From a checkpoint of a small image classifier: widths [40, 80, 160].
Rows from block 6 of a small image classifier, named by matrix and row number. Rows with one number belong to one channel. Each number is 200 + 20 x the weight over its row's rms, rounded and kept within 0 to 999. All counts start at 0.
After each channel's rows are labels from the 100 images, of 14976, where the channel reaches its highest value: "colour at peak" is the nearest of a few named colours to the mean colour under the peak. Only what is clearly more common there than usual is listed. The data: microscope photos of single blood and bone marrow cells. In brackets: how many of the 100.
# convs0: expand pointwise conv (model.blocks.6.convs.0.weight, 480x80x1x1), inputs 0-79
# convs1: depthwise 5x5 conv (model.blocks.6.convs.1.weight, 480x1x5x5), a 5x5 kernel
# convs2: project pointwise conv (model.blocks.6.convs.2.weight, 80x480x1x1, transposed), outputs 0-79

convs0.251,214,201,197,185,167,213,181,205,192,196,189,143,201,209,207,212,220,200,193,158,183,206,230,191,239,193,187,182,160,208,202,208,181,218,186,179,207,171,212,197,180,205,217,199,204,215,236,211,206,207,170,227,151,228,204,202,222,222,184,214,223,211,212,201,214,194,184,178,155,201,178,210,199,192,212,212,253,200,213,208
convs1.251,167,169,185,200,191,150,169,188,192,185,163,180,197,195,190,175,192,198,205,208,183,193,209,220,214
convs2.251,204,195,210,163,216,191,226,185,183,208,204,194,211,182,208,195,221,153,202,183,190,182,183,174,196,196,197,193,218,197,165,196,212,173,207,195,234,187,211,200,242,204,214,232,224,195,220,190,204,203,216,233,198,188,164,180,175,208,221,210,211,215,214,242,193,170,211,191,189,238,242,208,227,194,195,199,174,252,189,198
colour at peak: grey (45)

convs0.75,227,193,215,184,188,219,144,194,211,192,183,158,197,186,213,218,228,204,198,183,157,203,236,182,239,187,199,203,152,209,203,195,197,221,206,198,199,193,217,188,185,194,199,183,194,218,223,215,216,191,194,233,169,217,196,196,228,206,193,235,211,210,211,202,221,200,182,173,154,196,197,215,181,185,221,215,236,206,202,233
convs1.75,222,247,248,205,181,224,223,207,211,199,203,200,193,197,192,180,191,193,198,181,168,183,200,196,170
convs2.75,238,209,239,174,199,214,205,222,163,176,203,134,175,196,203,198,224,202,192,216,191,199,237,202,230,206,198,195,181,186,240,188,169,202,204,228,198,197,189,225,180,175,198,193,199,203,188,188,198,208,206,164,246,203,194,198,202,212,210,222,201,203,198,195,211,198,194,176,139,173,213,189,180,196,210,189,214,183,196,186
colour at peak: grey (63)

convs0.133,200,210,191,205,195,163,186,188,192,228,242,194,245,182,163,160,205,201,216,192,205,176,206,219,212,231,209,212,189,193,193,196,210,192,209,206,196,197,163,215,231,237,192,189,191,192,205,199,170,196,200,194,192,204,201,190,215,195,240,215,199,164,159,195,164,207,239,193,200,217,205,189,194,243,163,170,231,192,196,188
convs1.133,210,217,212,211,206,207,203,206,221,227,205,213,216,219,237,214,232,237,236,224,199,211,219,223,221
convs2.133,201,185,217,164,215,204,234,202,206,201,215,197,209,175,220,184,225,157,215,188,195,181,183,180,198,174,211,184,217,206,175,207,207,176,192,197,233,190,196,204,236,200,222,232,225,204,213,202,213,192,212,232,205,183,165,175,184,214,204,210,217,200,200,241,201,168,201,183,192,225,235,214,248,189,203,217,179,252,203,219
colour at peak: pink (51); white (49)

convs0.172,219,184,206,168,177,212,177,212,212,200,188,147,193,196,206,212,222,211,178,171,172,205,226,185,242,192,188,183,143,218,200,212,185,224,187,188,214,182,214,181,185,211,211,193,202,217,223,211,215,210,180,230,166,218,199,192,230,212,177,217,213,216,214,203,210,195,190,163,161,195,188,219,189,190,208,214,243,199,211,226
convs1.172,177,185,194,209,200,175,197,207,211,206,182,207,217,224,214,178,201,213,233,238,183,194,212,233,247
convs2.172,215,186,179,160,201,208,210,164,166,223,208,200,208,182,210,189,239,170,209,181,188,186,175,176,202,195,204,219,230,204,172,200,223,195,199,181,233,201,197,202,252,204,209,222,216,188,226,196,208,196,203,228,206,204,173,186,171,191,218,206,198,209,209,227,213,180,194,191,199,255,245,197,205,186,217,199,167,235,198,191
colour at peak: blue (65)

convs0.355,193,179,220,189,189,242,208,219,229,175,172,193,178,220,212,219,191,207,168,192,199,198,196,183,201,193,181,180,199,218,210,216,183,210,182,184,202,187,239,177,174,182,216,195,196,196,209,207,217,217,186,207,194,210,192,220,190,213,143,191,211,242,247,210,241,203,150,191,195,195,185,207,205,162,239,215,199,213,212,211
convs1.355,239,240,214,207,214,258,232,204,196,200,225,199,189,186,191,212,194,188,190,196,218,199,191,197,209
convs2.355,199,193,250,175,230,189,213,189,198,175,191,186,180,170,201,202,221,197,210,149,195,209,199,185,204,198,213,206,200,204,184,219,181,165,185,217,201,175,213,226,240,190,228,211,191,208,251,209,182,181,231,220,205,170,207,178,182,229,217,214,235,214,214,204,188,201,214,188,192,217,252,194,213,208,192,193,170,211,213,202
colour at peak: white (58)

convs0.148,215,204,186,184,158,214,199,200,183,189,189,158,195,216,209,210,218,207,197,156,195,203,222,188,227,195,183,178,173,202,218,201,174,214,182,165,208,161,213,209,177,195,219,198,198,209,242,200,205,203,158,222,160,238,195,211,212,230,183,204,230,211,213,207,212,204,185,184,160,194,166,198,214,189,212,205,242,213,211,204
convs1.148,165,167,196,205,194,144,173,199,195,196,158,183,201,198,197,171,187,202,202,203,177,189,199,208,203
convs2.148,204,190,212,161,211,201,216,193,189,194,215,202,209,182,220,186,218,154,205,182,188,175,173,177,195,181,199,187,219,200,167,200,205,169,203,199,238,193,201,201,239,213,208,238,228,189,217,195,205,200,216,237,195,190,161,184,168,212,217,207,207,206,208,239,206,167,199,197,201,223,235,212,237,183,208,210,176,250,194,206
colour at peak: grey (47); purple (43)

convs0.118,212,176,197,201,195,244,203,211,208,179,173,214,168,210,223,218,192,169,184,195,193,213,173,178,185,178,190,193,225,218,182,205,192,202,193,193,172,195,242,204,184,169,206,223,223,204,206,208,213,207,195,178,201,207,224,205,176,208,165,187,207,241,245,177,242,174,154,199,209,198,194,208,188,169,238,212,201,180,208,206
convs1.118,228,242,231,213,210,229,216,193,190,190,208,202,200,196,186,221,209,200,206,208,241,234,225,218,214
convs2.118,198,183,240,174,214,199,227,182,210,188,201,188,193,179,214,197,215,173,213,157,205,183,193,188,201,182,209,197,209,211,179,212,198,171,193,206,223,189,202,214,239,207,216,226,216,199,253,212,198,187,218,224,208,187,180,182,184,213,209,205,215,201,205,226,200,178,203,178,189,217,256,218,257,197,203,209,173,242,208,226
colour at peak: white (57)

convs0.224,192,236,177,194,209,198,215,147,174,218,202,191,218,163,196,191,210,207,262,213,218,201,220,200,212,205,237,234,185,157,212,160,222,193,233,218,208,211,195,233,215,197,174,192,200,193,191,168,198,161,211,215,200,190,198,179,214,184,230,204,184,178,186,207,199,209,201,200,192,193,216,186,217,200,201,190,204,210,173,173
convs1.224,209,225,224,200,182,198,213,202,190,171,186,198,189,178,159,192,197,192,166,151,207,208,205,188,173
convs2.224,199,191,207,167,223,211,217,180,194,202,211,191,209,177,219,191,215,166,207,160,193,175,193,175,203,181,200,216,222,203,192,202,197,184,202,207,226,180,195,208,249,205,220,228,230,205,245,197,206,197,225,225,199,183,164,185,185,214,214,213,217,203,205,221,213,175,185,178,190,223,262,199,229,189,214,202,160,232,195,208
colour at peak: pink (68)

convs0.249,197,169,216,191,190,245,200,218,220,182,160,193,178,213,223,228,195,195,177,190,187,216,201,179,204,171,185,185,196,224,208,210,186,208,186,187,196,190,246,183,184,182,212,206,216,201,208,207,220,211,189,207,193,209,208,211,195,210,157,193,210,242,246,202,244,183,158,194,196,185,188,217,201,163,241,229,202,207,211,215
convs1.249,251,240,212,207,213,251,225,210,190,198,219,207,199,189,196,216,209,199,190,199,228,215,204,199,205
convs2.249,194,189,241,177,224,198,216,180,208,177,199,190,185,174,204,201,213,188,211,148,202,206,191,192,199,198,211,219,213,204,175,220,178,168,189,223,207,178,206,223,236,200,223,221,194,205,248,211,191,180,225,238,204,179,200,182,174,223,219,201,220,211,214,218,196,195,206,194,193,213,261,190,237,200,197,193,171,234,211,207
colour at peak: white (52)

convs0.407,217,214,194,192,172,194,170,190,201,214,206,152,225,192,190,194,226,205,207,164,182,199,248,208,246,211,199,194,152,197,211,190,190,218,198,184,216,177,195,199,199,235,206,180,202,206,232,200,195,192,179,240,168,226,210,182,247,216,201,232,219,196,196,199,192,196,207,186,165,203,182,200,192,212,191,198,246,194,201,211
convs1.407,168,179,200,206,199,162,172,185,198,201,169,182,200,209,221,184,200,215,224,233,180,190,211,228,226
convs2.407,202,194,215,163,210,190,209,183,184,199,201,200,214,183,205,197,231,158,201,177,189,191,174,163,200,192,193,196,226,195,160,194,213,173,209,193,223,196,211,197,244,199,211,231,215,198,221,190,194,205,210,242,205,189,170,179,166,209,226,210,210,216,219,239,192,175,214,190,197,232,243,199,228,200,194,200,175,251,189,198
colour at peak: blue (53)

convs0.413,207,178,199,177,182,232,216,230,215,173,171,177,184,230,219,222,212,202,162,182,196,214,205,182,216,185,167,170,181,223,214,222,176,208,172,183,198,183,233,186,166,181,213,200,209,206,215,213,218,222,181,215,178,215,199,220,191,215,163,183,214,229,231,206,231,197,167,195,174,185,183,207,204,172,228,214,212,212,213,210
convs1.413,213,212,195,193,197,240,236,209,204,198,240,221,189,186,200,234,202,194,196,204,241,230,215,209,206
convs2.413,212,186,212,182,204,181,205,181,232,165,175,159,185,185,190,211,228,217,217,158,191,207,221,169,215,205,220,222,202,211,202,234,194,199,178,206,199,203,222,203,237,179,200,192,184,207,243,228,183,166,206,193,215,200,222,195,186,199,224,189,204,223,221,182,180,225,227,186,175,204,252,188,207,225,181,186,185,191,225,203
colour at peak: white (47)

convs0.316,196,229,191,199,201,179,215,176,179,217,220,186,221,190,170,179,201,234,222,200,210,164,225,211,211,233,214,211,176,183,225,175,208,204,213,208,229,202,178,209,206,234,194,157,161,171,201,184,179,178,200,221,197,200,165,207,222,199,219,224,194,183,178,227,184,235,218,178,187,210,207,173,222,220,183,173,215,224,189,192
convs1.316,237,238,234,202,183,220,243,230,215,217,196,212,208,220,232,197,214,204,207,199,207,201,194,209,206
convs2.316,207,187,209,166,212,204,214,200,193,193,216,197,209,184,221,185,215,155,210,187,191,173,180,182,195,174,203,188,220,203,167,204,205,171,200,200,240,192,198,201,236,215,208,239,233,189,213,197,206,195,215,238,197,189,159,183,171,211,212,214,208,203,204,238,207,167,195,189,197,219,233,218,243,186,209,211,171,250,196,211
colour at peak: pink (59)

convs0.219,200,176,219,191,189,243,204,213,222,174,164,191,175,216,220,224,192,206,179,191,197,208,202,177,206,182,190,190,195,222,212,209,189,210,190,189,198,190,244,184,180,182,210,197,203,203,209,204,219,208,188,208,193,209,199,212,195,210,141,195,209,252,254,210,244,200,152,194,193,187,189,207,206,162,235,216,202,212,207,214
convs1.219,242,249,226,211,212,250,227,215,198,198,212,202,197,186,186,217,209,197,190,198,217,204,199,203,210
convs2.219,207,189,252,170,224,188,216,190,222,176,199,179,173,173,204,201,215,187,212,147,201,203,203,200,204,191,217,204,206,207,176,223,181,165,182,221,213,177,213,216,217,195,219,214,200,204,241,219,193,176,227,238,215,176,190,181,177,221,216,208,220,214,213,211,189,185,215,192,180,216,248,207,227,201,190,201,171,225,221,215
colour at peak: white (57)

convs0.12,190,247,200,189,208,191,222,164,188,191,214,196,225,196,179,183,186,221,239,210,221,173,207,199,201,232,222,226,200,156,227,172,217,184,222,216,234,208,191,207,193,196,175,177,173,173,187,173,179,171,208,212,207,188,183,187,209,182,208,206,180,186,190,218,193,228,203,198,191,189,215,162,238,212,191,170,202,230,177,186
convs1.12,231,233,223,219,208,239,245,226,222,214,211,209,204,206,215,183,186,190,188,188,201,197,194,196,175
convs2.12,194,212,184,183,210,192,169,226,178,172,203,176,228,184,212,200,226,159,185,206,195,185,192,211,200,183,182,208,201,179,197,177,209,195,222,189,237,199,210,213,212,246,209,247,220,191,209,163,198,222,204,215,199,182,171,186,188,208,219,228,195,217,218,237,197,172,201,165,170,189,244,201,208,194,200,197,188,235,169,187
colour at peak: pink (50)

convs0.381,178,231,212,198,209,183,190,171,204,209,223,198,216,171,177,178,184,222,231,209,185,174,220,221,210,227,228,224,190,175,212,179,216,200,227,222,242,213,185,195,213,220,178,161,171,194,190,189,167,173,215,215,211,190,179,170,220,182,218,225,186,183,185,213,180,229,219,193,209,197,221,165,198,219,181,170,207,212,184,209
convs1.381,233,251,243,205,185,239,232,206,201,202,198,205,204,197,193,193,208,209,202,180,208,207,215,199,177
convs2.381,207,211,215,227,171,203,210,230,179,172,204,184,197,218,203,203,174,188,187,217,220,186,235,214,194,196,186,186,196,186,256,180,203,197,214,198,204,224,196,202,175,205,178,202,214,201,184,181,209,218,170,147,191,236,185,217,253,169,193,212,160,194,195,217,201,185,196,179,173,146,181,202,204,197,200,204,192,205,184,192
colour at peak: pink (69)

convs0.102,180,225,209,199,204,182,221,185,195,202,234,191,216,190,161,171,188,229,222,205,211,154,214,219,210,244,215,211,190,181,213,192,211,197,213,209,237,204,184,200,213,203,192,170,158,178,196,188,158,189,206,210,209,197,168,194,201,193,215,198,194,182,187,223,178,237,219,205,203,198,208,153,208,231,177,158,207,218,192,188
convs1.102,225,222,240,228,202,213,217,238,235,221,188,179,195,191,201,183,186,198,189,173,195,183,191,185,182
convs2.102,217,222,184,189,189,191,158,279,178,180,190,185,223,218,204,214,234,185,187,237,201,189,200,200,206,197,191,174,163,171,156,194,230,197,209,181,216,209,214,216,207,229,189,229,209,189,156,173,190,204,193,202,200,216,200,196,198,193,213,202,183,213,214,216,196,203,198,164,176,209,206,192,194,199,198,186,211,225,185,175
colour at peak: purple (45)

convs0.41,199,199,215,167,176,204,190,212,216,196,196,152,200,211,199,207,205,223,188,169,183,191,239,201,239,199,186,177,150,207,207,215,181,227,181,179,229,178,206,173,186,220,222,187,185,208,225,211,198,214,174,237,174,223,180,211,233,222,184,222,219,209,206,217,202,211,198,159,169,204,178,202,191,201,201,208,235,211,216,218
convs1.41,163,172,186,187,180,159,183,195,192,183,165,181,200,201,194,160,180,195,201,199,172,187,196,200,196
convs2.41,201,200,207,171,218,193,234,190,183,208,201,196,205,183,208,197,219,150,197,182,194,183,184,177,195,192,191,192,220,192,164,192,208,176,211,194,238,186,209,201,236,207,218,227,222,195,221,187,203,208,219,231,198,185,162,176,186,211,218,206,214,212,213,246,192,166,212,192,194,243,238,205,228,197,195,202,178,256,186,203
colour at peak: white (55)

convs0.469,203,195,175,190,203,252,200,202,181,190,155,192,174,206,249,229,216,196,198,201,190,232,211,182,210,166,201,200,191,205,204,193,198,196,202,203,197,205,245,222,187,180,197,211,215,207,198,195,218,194,203,207,193,195,207,195,202,196,190,199,196,218,229,199,260,193,151,202,190,176,204,211,199,150,260,219,203,201,197,203
convs1.469,153,178,184,188,176,184,203,204,212,185,185,196,194,210,177,179,201,210,211,174,167,190,202,181,156
convs2.469,188,251,186,204,198,182,196,185,162,209,186,212,210,208,186,219,192,215,159,201,181,213,190,176,187,205,158,205,213,152,201,153,209,211,247,189,184,204,217,186,176,196,205,193,187,222,191,161,191,245,193,209,181,201,217,201,197,194,226,197,203,213,220,178,183,211,219,206,215,190,191,194,188,222,181,197,194,182,152,183
colour at peak: purple (99)

convs0.214,199,219,206,184,188,205,201,189,204,196,192,153,208,196,194,206,207,240,207,187,197,193,241,196,237,202,200,196,157,189,243,194,193,218,199,192,242,189,206,191,182,219,208,163,179,200,213,196,206,194,188,252,176,212,173,201,239,211,190,230,208,207,205,240,210,218,190,168,168,206,192,195,224,196,207,206,228,241,200,200
convs1.214,189,197,218,219,200,166,176,202,211,204,157,164,198,216,209,168,163,196,207,200,177,177,185,198,188
convs2.214,216,187,236,179,227,192,222,186,195,185,213,188,211,177,220,190,214,154,207,184,189,172,195,204,199,183,203,193,224,206,197,202,190,162,201,219,233,184,211,198,225,210,222,238,232,190,222,199,215,197,225,208,211,179,155,171,201,210,221,213,229,217,215,234,195,163,210,181,198,216,240,216,225,186,201,212,174,236,198,196
colour at peak: blue (33)

convs0.123,186,233,211,196,205,191,215,174,200,196,213,202,231,182,165,184,188,237,231,204,204,154,205,201,197,247,217,220,204,172,223,178,215,186,218,210,233,205,191,195,196,206,183,158,150,178,195,178,179,180,204,204,204,195,167,187,206,189,215,210,188,183,188,223,199,240,202,192,201,193,209,167,220,210,197,162,198,227,180,198
convs1.123,226,238,232,212,191,229,227,213,222,217,189,191,199,213,234,207,211,202,210,207,221,225,212,228,216
convs2.123,220,190,205,181,215,211,223,233,203,185,224,186,205,181,226,175,214,156,210,198,195,174,188,202,196,172,204,172,202,203,173,206,192,183,198,215,236,185,190,221,221,233,216,241,228,191,204,195,212,193,215,219,213,182,161,185,183,220,198,216,215,191,193,238,212,158,188,181,184,207,228,216,236,175,214,215,190,243,198,212
colour at peak: pink (58)

convs0.234,185,223,205,194,225,174,204,176,190,222,218,233,221,171,186,182,171,196,229,227,201,195,184,210,174,206,224,224,228,182,192,175,223,186,224,225,203,227,174,209,215,229,181,190,199,187,175,184,187,176,227,183,227,175,207,172,203,180,231,214,177,176,173,195,173,195,223,198,226,218,224,189,210,225,171,190,180,189,181,190
convs1.234,174,166,171,166,181,175,166,168,170,186,196,186,201,191,201,202,198,209,200,208,215,217,220,214,218
convs2.234,208,203,204,161,216,196,223,185,190,194,211,194,199,175,213,191,211,155,195,179,191,176,188,180,193,186,189,190,223,190,177,187,198,171,212,203,239,186,206,199,240,203,211,235,230,187,223,184,203,212,220,230,195,184,158,179,169,215,220,217,212,212,215,236,199,168,206,191,196,235,233,207,225,192,203,205,169,244,185,197
colour at peak: blue (26)

convs0.296,209,183,183,192,187,251,217,207,180,188,157,182,174,216,233,235,215,193,189,189,203,223,210,177,214,179,193,193,184,202,202,201,191,198,193,188,198,187,249,214,182,184,204,210,216,207,208,198,217,203,188,210,187,209,210,209,201,206,173,195,206,237,240,196,252,185,152,195,182,189,189,202,206,158,250,219,211,199,202,192
convs1.296,182,186,184,188,205,182,196,195,184,183,184,191,201,192,175,215,199,211,204,203,254,237,226,232,230
convs2.296,207,217,183,163,199,171,207,211,212,193,186,178,190,192,189,217,210,164,184,171,196,193,195,174,207,204,179,201,219,182,217,194,200,193,219,207,242,198,229,200,220,214,208,220,216,194,237,183,187,209,215,221,211,207,174,197,197,199,225,176,199,222,228,233,175,180,225,186,182,232,259,194,228,211,180,180,176,244,183,190
colour at peak: pink (50)

convs0.140,200,181,221,192,197,247,203,208,225,182,164,195,171,205,225,229,186,195,186,198,200,208,199,178,203,178,193,193,196,220,208,204,194,206,194,195,191,196,249,180,185,177,206,202,208,202,203,204,217,204,196,204,197,203,206,205,194,205,157,193,204,252,256,200,249,192,154,194,195,191,195,207,204,150,247,214,197,205,205,218
convs1.140,226,225,211,211,210,245,249,228,211,216,228,223,222,201,203,213,214,210,203,191,217,203,201,197,191
convs2.140,222,189,243,204,230,214,224,189,229,164,208,194,172,180,206,188,203,200,209,150,205,206,199,212,200,187,212,209,197,213,183,220,169,170,184,231,204,169,187,216,231,220,217,223,196,191,248,222,200,182,230,228,208,173,206,190,182,229,184,213,228,186,188,205,214,201,186,189,188,198,247,212,216,192,212,214,179,211,220,217
colour at peak: pink (52)

convs0.28,197,174,234,179,188,227,198,227,238,179,174,191,183,231,208,212,192,209,166,187,200,192,204,172,206,192,180,179,195,230,213,224,183,217,180,184,207,187,229,166,156,191,217,193,190,197,212,213,207,222,185,210,186,212,188,220,199,215,141,200,212,234,239,211,228,207,166,186,190,203,185,197,207,175,223,208,207,214,213,217
convs1.28,233,221,206,196,206,272,229,208,189,205,231,201,190,186,198,216,197,182,195,205,209,197,191,196,207
convs2.28,190,198,241,184,227,189,202,194,222,180,181,182,168,178,181,212,203,217,206,143,199,229,212,190,206,218,214,192,203,202,182,221,175,169,181,229,178,172,211,212,216,183,222,193,170,212,253,215,175,180,227,216,207,177,222,179,189,228,207,230,225,208,211,189,193,215,209,203,188,214,232,178,194,219,192,182,188,196,220,200
colour at peak: white (53)

convs0.366,197,193,207,170,186,232,209,229,213,173,164,189,192,223,208,225,196,211,165,186,203,202,206,171,206,198,167,172,189,214,220,220,180,211,173,185,212,186,231,197,165,200,213,185,196,189,210,214,218,221,184,214,188,210,192,219,206,212,159,203,210,233,236,213,244,204,153,182,189,204,185,196,217,167,240,212,205,216,211,209
convs1.366,193,195,190,197,210,240,231,214,216,215,244,229,211,211,215,241,208,196,204,202,229,219,216,208,204
convs2.366,194,202,228,206,222,201,182,211,214,165,197,176,201,168,202,200,231,226,209,145,197,218,220,194,204,197,202,185,207,205,245,202,198,194,196,190,181,181,200,194,230,182,233,185,182,210,257,201,186,198,226,191,206,183,224,170,191,210,200,199,228,201,201,172,194,217,208,220,182,199,256,173,178,209,193,201,183,164,206,178
colour at peak: blue (40)

convs0.405,228,192,213,192,184,232,169,197,214,191,174,157,188,196,224,224,214,186,194,176,179,217,216,183,229,177,200,193,164,218,189,195,191,213,201,194,193,192,231,185,173,193,203,212,216,227,220,209,220,191,188,202,160,209,216,188,212,205,171,207,209,226,226,187,233,181,168,188,150,198,195,217,186,176,230,223,239,186,205,217
convs1.405,161,148,176,198,193,154,164,190,199,195,186,191,210,208,195,205,196,204,216,213,201,199,209,220,216
convs2.405,201,194,229,168,217,190,211,186,188,183,208,204,205,175,215,196,218,157,202,174,189,178,173,179,194,182,197,192,222,196,175,199,194,168,205,206,231,187,212,210,232,204,215,239,227,198,224,195,198,200,220,241,199,185,163,180,167,216,222,211,210,217,217,236,193,171,211,195,201,218,242,205,234,191,197,204,173,244,194,195
colour at peak: white (60)

convs0.398,201,217,186,199,203,187,206,182,178,202,224,191,226,191,167,184,207,234,217,202,216,158,222,213,210,247,213,212,193,188,219,178,207,193,214,208,227,204,186,215,203,235,190,152,152,189,199,191,173,180,204,224,197,197,165,196,221,194,219,216,194,181,184,229,189,255,212,199,192,204,208,170,208,225,187,171,207,222,190,191
convs1.398,221,215,218,206,185,213,207,215,247,242,203,194,199,207,247,213,203,202,209,223,219,204,219,213,219
convs2.398,213,185,221,170,221,213,208,258,210,194,222,213,197,197,223,181,219,166,217,183,187,168,183,217,186,173,222,158,210,214,180,217,195,198,178,205,241,185,186,191,208,227,215,228,231,198,214,210,212,183,206,224,193,172,165,193,183,211,189,222,216,192,187,225,214,170,188,192,208,210,205,222,226,177,218,217,181,231,216,208
colour at peak: pink (49)

convs0.395,204,238,200,205,217,171,217,171,183,219,227,199,217,193,170,167,185,222,236,215,211,169,204,208,193,226,229,224,201,176,214,174,221,187,228,222,210,219,170,207,210,222,180,181,174,174,188,179,178,177,214,203,214,184,178,201,198,185,218,208,180,186,174,211,177,224,224,193,195,211,222,176,226,224,175,167,185,215,179,191
convs1.395,175,193,203,218,205,173,181,181,189,171,180,192,189,179,150,183,189,187,183,177,193,203,188,177,170
convs2.395,211,187,212,167,212,204,222,196,194,191,218,194,207,184,223,183,213,157,210,183,191,170,184,182,196,174,202,186,218,204,171,203,204,169,201,202,241,192,199,207,237,216,208,238,235,188,218,197,209,196,214,233,196,188,160,183,171,214,211,217,210,203,204,234,208,168,194,187,195,219,233,219,241,184,210,213,169,246,196,212
colour at peak: pink (58)

convs0.416,196,231,192,205,216,177,212,167,181,212,220,205,211,179,176,178,196,222,242,218,215,172,209,214,199,228,228,228,198,172,218,166,221,192,228,221,218,216,176,211,210,215,181,175,174,172,185,174,183,169,216,215,215,186,177,197,205,184,227,205,181,179,176,220,182,229,219,193,207,211,220,172,217,214,182,172,202,220,175,192
convs1.416,238,235,230,211,194,229,230,226,227,233,202,213,208,220,228,202,214,208,206,197,207,200,206,215,204
convs2.416,199,198,204,172,213,199,212,194,184,193,211,199,207,180,217,192,215,154,200,188,189,174,179,178,194,176,192,189,223,191,170,194,201,167,211,203,237,191,204,205,238,215,208,238,229,195,211,186,198,204,218,239,191,189,159,185,172,212,219,217,207,209,211,242,203,165,199,184,196,219,236,207,236,190,205,205,170,250,185,195
colour at peak: white (44)

convs0.275,183,232,209,201,213,193,190,153,193,212,204,173,204,170,195,198,196,220,235,208,186,188,239,223,222,216,231,224,162,165,212,158,216,211,230,223,241,216,192,193,207,202,181,185,177,184,194,189,190,161,215,230,189,190,172,180,220,184,208,219,185,189,191,208,196,223,204,180,183,196,222,162,194,202,198,185,212,207,185,208
convs1.275,223,225,241,224,196,233,206,208,245,228,215,196,197,206,217,215,196,195,206,213,223,218,199,216,223
convs2.275,218,185,214,193,193,216,210,251,216,181,221,191,179,211,214,188,218,182,215,214,223,184,226,247,203,172,216,176,184,213,193,218,192,190,182,211,214,205,181,189,177,224,190,208,219,194,188,215,217,184,187,151,217,203,177,202,262,195,173,211,187,176,178,215,215,175,179,189,174,179,185,221,227,182,212,223,196,207,218,214
colour at peak: pink (51)

convs0.52,200,213,202,202,196,180,188,190,190,215,219,187,229,183,173,184,200,248,211,193,199,167,226,207,215,233,205,203,179,194,230,191,201,207,204,200,238,198,180,202,210,239,200,155,158,195,207,200,188,191,198,220,193,205,154,190,235,203,219,236,203,179,179,237,184,240,218,181,190,204,199,191,224,219,183,180,214,233,199,203
convs1.52,193,230,242,222,200,192,200,231,256,225,187,198,205,217,229,194,190,200,220,209,198,192,198,205,193
convs2.52,223,187,147,161,205,205,213,242,217,242,212,188,205,192,209,185,240,183,213,206,205,198,207,199,215,184,213,164,191,211,148,210,218,170,187,182,217,189,193,178,217,205,215,222,202,196,190,204,207,188,212,219,217,187,186,163,193,205,195,238,209,196,195,225,203,186,198,158,180,232,225,225,216,190,204,215,200,229,209,212
colour at peak: white (46)

convs0.176,189,232,214,213,209,188,190,160,198,222,213,175,212,170,186,188,196,226,236,205,195,180,238,224,219,226,226,221,168,169,207,169,213,211,226,217,238,212,187,189,219,204,184,177,172,177,197,186,185,168,210,228,191,192,173,185,228,190,215,227,187,186,186,219,190,227,206,176,182,205,216,166,201,210,188,178,207,210,182,209
convs1.176,228,229,238,223,199,223,205,215,219,218,201,194,197,201,232,216,201,198,205,214,230,228,217,223,229
convs2.176,217,172,205,170,207,226,217,250,221,206,228,193,200,196,223,175,197,182,227,209,212,185,191,213,198,168,230,151,209,228,185,225,201,195,170,205,215,196,174,195,201,223,197,214,221,187,195,226,221,174,200,208,215,189,177,191,201,205,172,201,208,175,173,210,226,176,174,193,192,232,185,223,225,173,226,227,199,216,229,216
colour at peak: pink (55)

convs0.347,217,177,200,187,184,239,200,212,206,188,163,177,185,218,207,230,223,208,180,183,190,197,214,170,221,191,185,183,182,227,206,213,183,214,185,185,207,185,238,194,162,193,214,198,193,209,217,208,216,212,184,213,175,214,190,213,206,214,159,204,213,235,238,207,245,205,157,187,170,191,186,206,208,164,240,216,219,208,210,210
convs1.347,246,229,206,193,202,267,221,212,194,205,228,208,204,196,208,198,185,183,199,195,210,191,191,202,205
convs2.347,194,200,228,163,226,192,191,218,211,192,186,180,159,191,188,210,209,203,199,140,195,218,208,202,210,211,199,177,190,199,190,203,161,149,199,237,198,170,207,215,225,193,220,198,177,218,250,203,186,197,224,203,209,172,217,175,188,238,203,239,225,202,207,204,192,212,209,207,185,227,238,185,199,213,192,189,194,202,203,192
colour at peak: white (58)